config.toml
model = "image classifier"
crop_scale_min = 1
arch = "gmlp"
norm = "layernorm"
mlp_ratio = 2
layers = 8
width = 256
head_dropout = 0.2
residual_init = "none"
optimizer = "muon"
lr = 0.017
steps = 40000
lr_schedule = "wsd"
final_lr_fraction = 0
Rows from block 5 of a small image classifier, named by matrix and row number. Rows with one number belong to one neuron. Each number is 200 + 40 x the weight over its row's rms, rounded and kept within 0 to 999. All counts start at 0.
After each neuron's rows are labels from the 100 images, of 14848, where the neuron reaches its largest size: "colour at peak" is the nearest of a few named colours to the mean colour under the peak; "top examples" is what is common among them. Only what is clearly more common there than usual is listed. The data: microscope photos of single blood and bone marrow cells. In brackets: how many of the 100.
# u: gMLP up (value half) (model.blocks.5.mixer.u.weight, 256x256), inputs 0-255
# v: gMLP up (gate half) (model.blocks.5.mixer.v.weight, 256x256), inputs 0-255
# out: gMLP down (model.blocks.5.mixer.out.weight, 256x256, transposed), outputs 0-255

u.81,168,222,226,126,135,222,169,229,173,190,238,232,216,187,164,196,173,187,183,230,163,206,182,257,221,249,158,168,254,212,121,133,203,227,199,234,213,179,309,151,198,215,236,144,168,156,174,211,212,153,99,171,136,213,197,187,190,214,282,138,121,147,220,171,272,181,177,127,201,187,194,218,209,203,297,125,195,218,206,165,217,121,285,232,116,149,238,167,188,220,136,174,176,202,192,167,165,243,235,214,199,152,242,230,223,200,215,215,238,234,183,182,147,178,158,136,131,192,197,293,230,216,140,171,194,245,163,200,185,132,191,157,266,217,196,217,169,226,226,226,173,166,206,163,238,165,246,220,172,210,115,168,219,205,197,241,177,280,296,142,221,237,171,175,289,187,258,167,305,234,213,171,162,172,203,218,233,201,235,146,198,190,194,153,169,155,189,229,245,169,223,235,254,156,251,191,226,206,221,177,179,213,227,165,200,304,205,230,193,258,247,198,184,166,227,285,260,199,239,229,193,244,191,186,110,205,195,191,188,205,218,219,243,194,163,209,221,164,214,265,267,162,270,196,192,215,153,245,181,154,159,190,169,156,251,201
v.81,207,224,220,205,213,163,236,223,198,181,223,183,264,232,153,134,231,206,187,134,176,207,171,261,271,195,148,96,226,216,214,135,251,203,244,166,219,218,156,216,190,179,260,199,217,206,211,198,226,206,181,138,220,128,197,201,216,189,207,186,220,226,246,263,227,178,267,231,170,221,137,257,256,258,260,165,233,128,181,165,205,158,201,178,143,104,164,227,131,192,162,154,231,278,236,187,161,181,176,259,142,187,174,220,177,232,242,188,250,135,266,209,195,258,211,271,179,184,203,223,242,191,197,191,210,164,218,214,149,272,197,155,156,160,187,262,184,128,200,289,175,125,255,182,146,207,203,183,208,223,100,128,211,225,149,214,242,198,236,246,202,112,193,204,147,233,172,207,188,169,223,165,111,261,150,146,228,225,226,159,220,182,195,224,145,191,169,237,137,208,224,162,256,278,201,216,222,167,197,163,231,211,136,234,165,182,176,210,179,230,144,215,232,186,227,261,196,236,233,179,230,176,222,213,201,248,103,181,148,256,198,221,212,228,238,259,194,157,284,198,230,242,223,212,191,227,205,138,200,221,150,247,223,231,136,82
out.81,197,207,274,94,79,168,182,268,190,140,268,156,188,212,141,103,192,202,199,182,207,260,193,275,232,207,184,162,251,231,163,153,173,230,170,189,212,270,315,147,135,188,247,201,189,201,170,179,171,112,104,171,193,228,215,206,195,201,235,178,123,159,239,214,188,188,194,208,198,210,205,245,150,181,214,140,217,170,185,201,239,139,265,242,188,139,237,243,139,201,135,237,174,256,237,213,199,194,246,241,198,182,209,179,215,190,211,200,216,193,188,189,194,170,206,173,165,167,219,275,254,208,203,216,191,252,209,215,164,148,161,99,230,212,166,253,145,287,215,192,179,123,163,207,213,201,262,288,161,221,155,163,196,269,229,220,220,233,262,166,195,152,80,180,300,203,267,203,230,242,239,178,175,161,188,191,234,188,209,125,171,179,192,179,200,151,228,219,201,171,224,178,178,195,242,199,216,225,264,187,246,243,156,168,232,275,178,229,235,244,176,184,167,143,200,263,215,221,203,234,222,225,201,258,221,180,162,178,178,229,195,161,204,218,226,197,217,152,186,273,194,239,235,177,163,230,138,289,153,189,193,234,236,174,214,188
colour at peak: purple (59)
top examples: smear: peripheral blood (99); cell type: segmented neutrophil (56)

u.248,188,249,240,211,163,178,244,223,241,177,200,199,270,267,244,248,284,202,188,231,128,170,220,178,168,174,171,226,197,149,154,186,200,234,195,171,91,224,231,223,162,242,238,241,206,182,210,219,199,150,112,251,230,154,208,154,222,219,318,184,209,116,176,247,140,204,204,158,202,223,194,255,251,240,154,166,212,170,237,191,229,257,162,229,123,238,184,191,234,185,254,197,207,219,226,246,137,165,181,182,272,202,163,190,195,239,210,195,208,168,288,173,154,182,221,186,134,208,122,211,267,250,153,131,285,180,215,213,216,212,232,177,235,229,200,205,215,108,172,304,185,167,234,185,262,185,176,201,207,183,232,171,205,143,174,239,172,232,167,177,168,201,148,251,267,123,168,198,288,204,93,234,328,147,224,227,236,130,95,156,133,197,231,224,237,223,168,210,109,215,258,169,264,156,248,204,232,211,186,192,183,194,188,219,153,192,159,165,182,176,182,218,165,190,157,182,176,173,189,246,215,161,238,217,170,181,151,224,215,199,221,206,247,179,226,173,200,179,198,183,169,215,191,230,212,183,248,180,226,245,220,183,271,202,161,215
v.248,218,223,206,189,180,177,241,182,183,144,172,269,246,219,232,256,200,296,247,200,99,182,202,217,158,206,183,162,228,271,256,179,189,294,167,233,118,199,212,224,237,148,211,204,205,185,217,173,265,231,232,176,150,186,223,215,240,150,182,174,222,209,232,221,153,196,178,207,197,187,248,211,214,229,261,256,217,252,190,179,182,107,208,173,139,137,163,227,210,199,140,169,219,205,265,248,173,163,225,198,190,178,143,247,221,191,152,139,118,195,252,187,236,176,228,235,231,241,177,216,213,219,209,173,250,246,285,191,200,276,207,191,202,227,176,183,153,207,173,273,254,205,166,201,177,174,180,215,172,218,132,183,139,140,163,120,232,219,184,297,252,226,229,242,193,265,211,225,202,250,161,191,187,224,160,251,226,149,148,136,173,131,140,191,248,183,170,201,153,143,211,289,233,229,264,233,214,202,223,161,232,242,225,191,128,112,146,219,145,202,139,193,220,290,180,234,134,156,209,204,194,227,231,162,199,133,214,194,204,185,238,189,207,192,275,199,201,189,226,194,138,85,210,144,159,208,260,167,219,180,207,218,245,239,158,110
out.248,210,234,228,175,120,127,246,205,225,184,199,231,324,239,254,256,290,197,219,214,155,148,232,215,174,191,171,199,224,197,175,165,175,239,161,179,122,250,216,284,178,225,254,229,176,154,172,229,235,186,119,235,235,178,144,156,206,213,280,196,184,139,156,205,150,195,195,184,210,225,222,283,217,264,179,157,253,189,243,176,191,199,152,214,136,216,203,208,234,212,252,215,246,261,238,231,164,167,161,187,247,171,125,204,258,200,233,154,224,253,273,139,137,190,192,151,128,211,104,193,256,217,165,154,291,180,226,250,201,206,227,142,233,205,181,185,180,122,149,305,189,171,198,165,228,233,204,162,208,175,253,200,188,176,156,213,174,243,183,176,190,210,163,235,225,122,188,206,283,194,98,253,278,140,205,212,244,148,112,159,155,209,193,205,202,199,195,200,103,223,276,168,267,179,250,197,245,197,158,188,165,209,172,267,155,155,191,176,176,149,182,200,163,196,151,183,184,186,222,228,241,200,251,202,183,194,163,180,224,248,202,228,235,173,216,214,233,155,194,215,145,199,176,247,200,182,231,202,177,249,244,210,264,223,184,193
colour at peak: purple (93)
top examples: smear: peripheral blood (100); cell type: segmented neutrophil (64)

u.32,247,206,229,153,153,208,260,215,201,178,246,218,238,200,196,114,213,198,191,146,179,140,97,173,182,165,131,148,219,235,125,155,163,197,197,224,226,237,187,169,245,235,124,176,209,152,215,182,192,228,166,190,201,259,188,203,230,178,198,186,220,184,152,256,236,123,184,179,182,259,254,215,202,259,252,252,281,216,223,218,222,146,251,174,213,187,156,170,203,288,214,263,210,232,178,208,161,228,226,201,235,241,153,125,243,229,259,163,205,211,207,209,202,183,164,235,217,173,235,165,244,321,259,163,298,167,288,218,153,197,187,198,199,226,241,286,248,239,160,147,297,215,227,211,250,123,189,195,135,183,211,211,165,170,187,256,215,218,146,202,124,295,200,162,233,153,255,225,230,182,174,146,187,150,182,212,206,228,144,227,173,184,191,197,188,227,228,182,142,193,181,205,245,185,199,218,169,123,171,155,175,200,218,240,171,117,227,178,182,181,203,187,209,289,135,195,138,200,210,174,155,195,215,193,227,145,191,216,273,204,195,135,212,129,222,215,196,198,232,199,245,122,262,233,167,204,228,260,160,177,111,155,237,221,249,179
v.32,185,181,220,232,215,327,190,119,251,174,177,198,234,172,188,261,168,188,194,273,216,190,239,207,180,238,240,238,237,230,153,269,192,229,166,156,128,166,282,159,186,191,130,217,251,222,208,295,136,226,198,212,223,195,193,210,212,222,198,216,251,224,103,148,248,190,135,167,131,290,158,139,195,124,156,172,234,210,219,196,163,249,212,211,163,215,174,204,268,163,183,228,265,224,178,219,243,138,210,125,205,215,188,157,143,224,178,213,202,160,192,270,211,226,129,261,202,210,209,127,180,75,193,167,161,225,168,234,176,157,234,165,259,281,215,169,235,198,197,155,215,203,206,292,188,153,151,217,248,169,227,225,210,230,193,240,165,205,240,159,154,123,214,207,186,214,167,202,114,296,276,239,191,229,168,142,229,193,210,255,230,187,228,165,158,193,210,239,243,214,188,121,172,152,242,260,147,205,206,157,219,167,230,189,189,200,236,211,281,185,245,243,193,102,205,178,232,166,173,242,210,212,162,196,168,189,151,145,233,143,201,236,177,203,223,209,237,189,210,212,185,192,251,181,173,149,199,240,175,169,198,204,249,170,233,239
out.32,182,145,214,235,252,241,171,167,173,162,183,187,149,158,161,265,179,139,163,283,178,214,184,216,265,209,250,217,199,175,251,191,200,214,199,131,192,195,252,197,266,244,174,186,233,164,189,175,146,223,253,235,170,210,245,189,173,269,205,193,207,259,218,247,261,258,138,165,183,221,139,161,250,125,191,145,98,134,243,224,142,210,223,179,170,190,252,204,236,72,238,185,251,171,205,223,169,198,219,214,170,248,202,196,180,175,185,151,197,240,224,142,228,198,177,204,208,223,217,319,161,154,161,150,169,235,164,176,161,226,153,241,225,180,277,262,219,171,155,184,184,195,219,149,236,209,205,203,216,233,180,213,265,202,232,131,183,168,229,227,240,172,126,246,166,234,155,102,135,215,214,232,181,261,207,171,169,214,195,213,196,158,181,192,166,197,214,179,232,299,232,207,207,218,247,204,165,241,170,158,175,199,261,203,164,263,259,165,202,276,221,184,240,59,155,127,198,246,245,260,188,162,164,189,182,201,169,220,219,173,164,254,168,208,230,263,185,256,170,156,223,190,116,210,239,181,230,236,256,222,263,193,245,218,221,192
colour at peak: pink (67)
top examples: smear: peripheral blood (98)

u.108,204,189,290,199,192,117,272,198,210,161,215,186,205,195,172,178,243,176,228,285,183,137,266,157,244,207,165,119,177,174,215,108,128,248,237,190,243,227,247,172,199,267,148,160,176,204,214,158,138,236,139,194,186,268,153,210,238,202,191,251,201,194,187,245,121,227,198,133,213,144,260,230,287,224,193,165,188,178,215,209,176,123,178,219,120,182,170,175,214,176,297,166,122,190,189,275,199,214,185,216,176,230,204,149,204,182,202,144,240,246,181,205,206,193,210,219,186,235,187,197,213,149,194,162,233,273,178,237,235,239,150,234,252,184,242,292,236,199,211,208,247,242,257,122,211,180,203,161,222,195,191,251,210,222,215,263,225,190,267,189,144,248,173,223,191,203,170,229,212,208,231,242,99,265,184,223,181,214,125,208,151,154,143,146,179,236,181,231,165,241,156,265,255,224,262,118,207,199,215,181,185,177,173,185,246,210,185,157,205,205,187,155,168,215,157,185,167,195,311,187,186,124,186,201,201,249,159,230,191,208,200,184,165,231,184,187,249,243,266,210,249,114,153,127,213,166,232,255,149,189,164,234,253,193,233,169
v.108,237,218,236,189,269,131,129,178,302,205,194,112,175,180,205,229,185,229,219,222,211,180,253,165,239,259,211,160,199,187,153,235,130,249,112,201,278,196,225,154,247,189,170,189,179,192,109,243,171,222,238,196,236,153,194,238,200,182,145,212,196,188,122,172,250,186,252,183,250,189,263,105,216,206,133,177,241,153,260,193,172,275,263,274,187,241,241,239,269,201,260,184,163,168,136,221,169,163,135,236,209,289,170,182,170,201,192,185,195,175,202,277,145,211,139,188,159,154,212,220,144,151,239,249,219,191,214,136,232,185,158,139,214,196,258,241,212,105,183,220,182,122,208,237,222,219,201,203,268,246,313,157,278,197,198,195,117,208,277,182,188,186,207,203,204,202,156,124,167,185,152,182,137,280,219,163,232,185,263,217,279,174,224,203,209,214,205,231,175,245,209,219,202,167,130,192,133,218,253,205,192,212,209,182,147,215,173,236,258,208,215,196,207,134,193,178,245,209,232,195,167,153,177,189,210,196,198,188,198,205,149,257,153,181,160,198,196,164,209,180,186,222,156,237,228,194,236,184,257,195,186,201,195,250,147,249
out.108,177,163,163,210,271,245,137,188,249,259,226,215,102,187,148,257,164,215,177,171,175,212,165,224,174,181,206,239,208,211,168,275,224,214,155,212,243,181,199,149,197,184,235,303,210,187,177,181,233,221,228,212,246,143,271,171,140,208,235,146,205,177,226,195,309,160,198,204,215,289,92,144,172,138,217,178,221,232,224,257,195,380,247,197,173,196,217,233,170,249,180,214,274,208,133,168,127,187,239,234,218,250,203,240,188,198,198,187,172,188,251,206,169,163,139,175,208,151,185,243,118,211,182,256,218,186,216,147,198,155,221,246,164,223,194,172,215,214,154,139,179,155,187,258,189,246,152,255,191,225,197,171,176,223,234,194,143,163,194,173,281,187,187,163,177,185,185,158,141,142,198,156,224,194,181,174,231,210,250,216,169,183,224,264,194,215,240,195,214,212,249,195,180,195,139,241,176,250,150,182,225,230,282,198,156,221,220,237,204,192,272,158,264,158,198,208,193,272,123,213,140,219,263,218,205,187,182,159,214,144,184,228,234,156,178,216,134,225,194,151,135,188,257,291,183,197,159,135,256,205,196,204,172,214,214,176
colour at peak: purple (81)
top examples: smear: peripheral blood (100); cell type: segmented neutrophil (71)

u.185,171,199,192,217,214,229,193,202,225,176,181,287,206,196,200,282,115,178,268,99,247,165,257,210,173,142,218,216,200,168,248,178,191,174,252,226,179,247,240,318,269,216,176,259,206,218,194,225,123,210,139,167,171,154,198,189,223,242,205,187,205,158,213,212,222,173,129,154,144,264,244,259,198,174,214,262,208,133,214,207,132,201,191,209,173,215,203,162,275,251,248,183,267,229,240,230,205,218,101,180,193,260,146,217,231,209,180,212,176,156,223,209,131,153,224,147,149,197,216,206,222,188,182,166,213,247,207,129,204,236,235,165,151,227,190,211,218,213,166,214,172,226,245,166,252,206,164,153,276,209,203,181,180,159,268,199,205,194,187,165,245,155,167,210,182,191,171,172,162,238,196,203,129,241,268,264,222,243,179,199,159,244,160,217,133,224,210,224,246,202,287,225,205,124,169,155,259,205,89,288,216,192,169,214,195,231,237,194,107,253,204,139,182,251,263,208,184,154,203,199,186,207,213,235,181,182,177,173,194,178,139,189,176,256,169,194,226,263,144,143,270,179,159,173,163,194,145,162,264,170,250,151,139,238,258,225
v.185,203,188,140,138,214,196,244,237,78,184,256,229,175,176,210,165,191,175,214,212,230,120,262,188,180,240,197,185,214,254,237,247,233,206,228,261,229,194,170,137,140,218,133,179,245,169,157,211,252,178,217,267,190,230,96,207,191,202,235,306,178,222,189,170,226,198,111,225,249,149,214,234,148,149,219,230,161,141,174,227,169,190,164,232,190,223,215,203,136,159,237,190,119,220,180,301,213,240,170,189,200,148,221,144,209,231,220,223,179,177,170,262,187,236,160,223,278,185,170,215,187,245,135,216,201,210,253,205,244,210,231,128,174,175,216,242,151,222,189,227,231,212,157,195,172,201,259,247,207,196,267,143,250,228,238,205,162,275,108,189,160,163,162,239,206,136,258,174,200,220,236,227,162,216,203,260,242,201,241,266,241,193,220,225,150,153,220,182,138,139,205,138,272,210,182,136,263,189,258,237,154,98,231,232,164,177,249,230,142,189,209,188,174,218,185,181,183,256,153,153,224,214,195,215,113,179,180,205,195,188,192,215,306,139,228,189,180,207,281,193,248,238,168,196,206,188,276,178,240,212,170,213,211,173,175,215
out.185,215,234,237,158,168,209,248,257,150,221,250,146,179,81,235,166,271,195,134,264,247,222,200,178,163,261,223,143,227,185,129,209,227,253,235,244,211,206,127,169,200,221,241,133,166,197,176,169,248,217,266,250,172,223,262,195,131,147,238,209,179,192,187,149,228,163,194,231,265,200,237,181,261,192,218,157,245,171,219,186,191,243,212,199,188,217,154,236,126,178,196,240,152,183,217,176,226,253,227,173,173,210,214,267,188,170,213,117,213,187,183,170,223,301,212,189,268,216,203,175,119,144,194,229,174,209,148,217,226,221,159,203,188,205,245,176,193,190,180,219,136,212,200,216,203,184,232,258,149,219,189,168,257,253,199,177,210,220,242,251,184,211,230,217,220,200,183,193,317,152,172,162,261,195,132,206,214,201,190,220,200,160,272,193,277,217,152,189,178,150,108,186,170,264,198,203,175,188,225,178,190,184,215,186,206,184,179,260,203,145,201,195,196,142,107,213,208,206,270,234,198,130,229,200,174,240,153,221,234,155,264,156,184,96,206,244,177,172,209,265,164,133,248,175,166,267,264,212,156,276,134,264,197,186,99,198
colour at peak: white (82)
top examples: smear: peripheral blood (90); cell type: segmented neutrophil (48)

u.35,183,266,226,248,254,204,244,167,234,218,234,208,170,203,181,235,218,184,185,205,203,144,201,287,217,227,214,173,222,168,208,225,193,251,127,185,346,130,268,212,213,233,215,158,220,201,193,244,198,238,185,203,151,166,151,195,154,219,189,206,294,174,276,182,214,311,174,224,202,189,272,222,215,179,140,166,234,204,248,208,208,194,174,291,191,257,189,176,169,206,285,236,252,132,136,171,140,171,220,231,193,230,228,209,233,174,178,175,217,218,266,228,179,201,161,198,211,158,190,221,170,161,205,155,233,261,226,166,244,181,194,164,170,174,233,152,175,262,172,171,218,168,212,178,179,250,203,240,225,171,197,144,78,213,194,182,225,205,164,174,171,222,175,223,209,191,154,156,209,152,234,174,224,224,201,197,245,165,194,167,189,262,195,184,180,197,203,149,133,186,203,269,187,242,184,271,87,186,231,245,236,201,172,223,172,204,83,216,156,115,192,216,252,114,217,178,215,275,178,175,206,171,162,213,119,245,198,152,193,74,169,196,252,193,143,261,212,219,187,129,243,271,224,253,190,199,207,199,150,193,234,223,198,173,146,215
v.35,212,192,209,176,176,253,177,188,192,210,225,184,135,201,266,197,199,212,192,218,189,179,154,209,233,321,186,215,241,222,250,190,298,206,191,177,257,125,230,225,143,282,171,182,237,180,225,188,207,169,102,214,237,167,164,235,183,190,184,224,234,173,70,183,182,168,139,163,162,227,197,278,200,115,134,122,183,175,197,180,179,100,154,232,244,179,146,138,172,182,211,235,254,223,222,234,153,156,222,195,215,170,222,222,243,136,170,275,180,236,178,266,175,208,206,134,231,150,228,243,185,164,193,254,201,185,198,244,184,191,195,245,180,212,199,271,230,191,127,168,160,228,164,238,243,234,235,129,189,277,246,222,216,258,222,206,260,229,246,238,213,160,192,151,180,221,261,244,224,167,234,192,194,136,164,215,156,175,161,190,142,242,127,257,181,238,222,174,201,226,153,163,226,173,142,140,156,162,228,286,167,207,186,156,224,174,157,244,235,138,203,249,203,249,221,189,231,213,168,214,216,164,203,263,189,261,139,255,182,204,182,241,208,205,259,227,234,165,265,156,231,204,223,196,205,133,189,251,245,176,216,269,145,207,135,161
out.35,196,172,201,114,247,238,177,190,219,206,187,162,257,192,238,184,135,127,129,172,191,135,255,207,260,218,236,241,185,174,251,215,180,153,238,209,305,170,227,231,206,236,146,199,165,245,186,219,68,236,196,273,246,227,200,229,244,194,122,149,211,175,214,200,204,179,255,190,240,218,199,196,188,184,246,148,197,187,209,239,218,155,237,190,261,209,208,149,188,246,275,197,213,100,193,140,228,159,161,207,241,201,242,191,216,201,175,238,191,269,163,166,202,236,256,193,157,193,204,143,163,191,262,195,190,180,225,164,179,194,190,184,258,189,211,236,254,138,203,190,199,222,210,213,259,231,177,137,223,212,179,150,261,159,255,238,214,230,201,239,158,264,259,202,254,203,246,209,137,192,219,211,180,179,199,251,221,226,225,250,162,188,202,164,141,246,243,140,177,212,105,175,291,135,138,241,128,219,232,194,240,220,212,212,262,191,135,180,138,231,176,193,189,210,144,145,233,239,229,240,205,216,237,175,86,305,182,198,140,217,171,151,191,234,239,214,151,227,154,165,168,128,193,187,220,178,251,265,119,146,159,191,202,203,156,225
colour at peak: pink (67)
top examples: smear: peripheral blood (100); cell type: segmented neutrophil (46)

u.244,157,148,178,213,196,254,155,224,176,260,186,137,188,196,245,230,230,177,145,190,239,141,133,248,249,183,155,209,123,197,171,151,170,210,201,172,198,196,185,167,153,208,202,160,160,221,254,283,187,241,171,182,196,132,199,213,233,186,231,301,278,195,225,164,251,167,212,195,213,187,192,202,163,205,160,69,164,167,167,224,238,226,196,174,197,207,276,164,162,177,203,236,212,268,208,210,268,192,128,206,170,210,202,175,238,195,217,222,213,146,228,232,225,257,206,238,155,209,153,216,231,115,281,206,295,221,179,115,271,149,165,162,162,193,231,255,203,194,145,221,228,156,217,247,218,309,211,174,260,199,218,276,215,195,158,196,219,196,216,180,230,189,158,168,274,245,163,245,221,214,221,198,189,170,216,229,181,229,227,269,213,192,248,198,151,218,252,165,146,218,181,211,132,211,222,157,185,187,220,250,190,152,294,172,160,217,118,240,194,183,171,217,189,104,246,258,165,246,144,167,177,261,145,196,211,238,220,161,205,141,181,241,204,214,186,163,263,213,203,237,196,236,174,122,145,169,118,170,239,192,220,300,164,187,239,214
v.244,110,178,187,233,163,175,264,209,292,222,270,233,193,213,146,223,124,158,208,163,186,206,163,176,212,202,284,199,184,217,294,158,167,139,296,189,209,240,160,227,123,126,162,187,226,189,197,232,149,244,151,242,195,232,200,230,178,174,205,190,190,167,226,165,198,169,199,190,269,266,196,247,165,173,251,244,230,222,177,223,208,204,206,214,198,181,253,214,261,216,190,168,152,145,250,161,298,185,206,263,192,110,154,192,216,221,113,241,208,199,173,272,223,223,144,203,231,190,246,188,174,172,213,91,225,183,188,283,133,213,224,216,168,215,185,181,180,208,131,175,194,174,241,160,189,267,173,176,207,233,143,214,177,254,213,171,143,176,193,131,198,128,151,137,184,222,152,248,190,341,117,213,246,252,215,266,148,200,241,226,178,193,282,229,218,146,228,182,185,212,193,191,152,182,178,221,221,224,167,230,232,245,164,226,184,156,176,246,163,226,145,243,213,202,187,206,182,225,133,169,264,222,154,175,267,174,205,250,217,225,186,125,171,193,256,152,229,228,219,157,192,191,179,218,235,194,236,276,192,206,200,142,173,223,229,197
out.244,195,193,180,310,166,278,246,179,184,166,192,185,105,196,220,264,178,187,175,183,241,147,163,203,182,229,190,252,226,226,273,162,178,170,261,157,210,195,181,156,229,171,162,203,186,230,274,279,176,273,238,194,210,178,165,191,222,164,222,218,178,170,212,202,236,191,215,183,195,146,196,229,175,280,159,251,92,198,224,238,154,191,118,169,214,206,202,237,191,196,300,204,191,214,264,170,208,165,232,238,194,208,172,273,239,261,235,277,233,154,172,245,155,194,170,184,163,289,183,205,174,209,226,167,244,175,209,207,269,173,181,209,217,162,244,189,200,126,179,217,116,176,183,172,160,227,167,167,184,201,210,243,282,247,155,229,225,200,181,207,334,159,185,167,242,258,133,201,263,207,140,202,328,234,219,202,159,182,174,201,171,186,209,190,194,207,190,197,174,162,172,217,210,180,205,204,157,171,159,220,186,210,133,198,174,204,181,117,205,239,151,157,161,189,218,261,166,235,199,177,182,187,122,169,221,156,186,206,144,181,224,221,229,153,183,224,153,276,203,228,223,238,138,149,185,154,254,209,272,152,242,137,241,232,249,304
colour at peak: white (71)
top examples: smear: peripheral blood (98); cell type: myeloblast (29)

u.86,277,120,277,153,248,168,179,179,201,246,137,255,207,186,248,192,204,213,218,217,173,185,236,168,247,157,200,213,241,205,262,252,183,168,177,193,212,113,188,192,205,219,171,172,206,281,179,225,185,194,220,242,198,146,263,172,243,176,228,218,181,243,166,123,218,180,160,193,129,189,153,198,201,277,202,251,184,227,133,216,145,237,208,207,201,230,226,171,179,168,185,186,235,237,107,246,192,186,274,252,195,217,243,224,223,232,187,241,239,205,165,207,189,257,197,214,157,153,217,259,318,179,167,255,124,221,140,170,214,128,226,223,221,227,193,192,144,175,196,211,189,160,179,274,208,172,305,231,162,187,193,177,226,237,211,141,219,194,198,170,113,221,122,227,136,104,255,313,211,139,200,161,89,233,148,177,153,143,239,220,194,227,179,181,291,220,237,172,134,212,181,174,199,203,210,184,208,200,167,179,205,178,315,190,128,168,199,271,229,204,235,152,273,202,204,220,204,207,154,208,185,164,193,224,231,187,180,209,204,178,208,216,194,183,172,272,190,243,203,252,132,196,205,253,243,159,182,200,248,173,238,231,172,171,157,151
v.86,174,169,148,154,232,223,187,274,298,166,180,188,138,207,186,235,170,141,211,158,181,241,149,210,211,213,270,130,189,221,221,218,148,222,187,248,182,170,133,272,149,229,243,239,215,147,247,188,182,222,182,154,194,153,219,194,86,207,178,125,236,178,270,262,167,208,256,210,205,235,259,253,226,210,246,213,200,209,221,242,152,176,160,180,173,172,288,229,191,123,156,202,208,177,157,157,220,145,162,196,181,157,210,181,243,192,166,105,139,328,217,179,189,189,220,242,178,200,198,219,134,224,179,167,201,212,227,166,146,243,252,228,172,196,140,242,228,175,157,234,166,234,229,203,216,264,238,194,215,189,201,245,182,275,169,238,196,164,303,170,217,211,189,224,222,217,204,239,179,253,276,183,183,241,224,212,200,248,139,207,233,226,201,165,216,132,190,195,270,194,199,244,236,201,136,214,211,156,257,209,249,190,174,181,195,226,185,122,221,169,239,209,194,125,184,200,195,261,198,241,235,220,267,144,178,212,190,178,283,274,213,120,201,203,203,177,207,125,150,184,220,141,277,207,147,179,169,148,151,224,159,199,196,225,110,260
out.86,175,179,151,197,217,244,205,242,206,200,254,157,135,212,164,266,152,183,203,184,199,196,191,240,224,297,262,172,140,163,195,92,209,210,200,154,243,261,305,210,178,256,180,231,224,128,247,176,258,235,172,220,155,225,213,214,84,208,157,144,256,193,182,301,153,202,201,229,242,166,167,157,224,150,169,170,233,146,227,257,202,131,205,120,191,104,206,225,194,154,175,219,222,165,271,254,186,239,163,184,228,200,200,184,208,194,194,131,169,238,205,162,213,167,227,233,255,296,252,188,156,201,184,196,293,267,221,207,133,217,188,227,206,170,215,227,282,213,236,206,199,254,216,179,230,208,183,176,217,197,184,265,212,163,185,170,180,253,211,231,301,187,218,190,182,274,131,162,246,212,159,213,280,218,206,187,286,238,115,175,203,206,207,200,196,197,188,173,210,162,216,238,175,213,202,184,168,152,255,195,178,233,177,211,253,194,146,146,201,198,246,188,179,87,221,214,222,158,232,173,218,224,213,103,154,179,182,179,200,251,178,178,170,207,283,159,207,175,175,164,247,204,231,167,165,192,165,129,187,212,152,171,187,199,236,251
colour at peak: white (52)
top examples: smear: peripheral blood (99)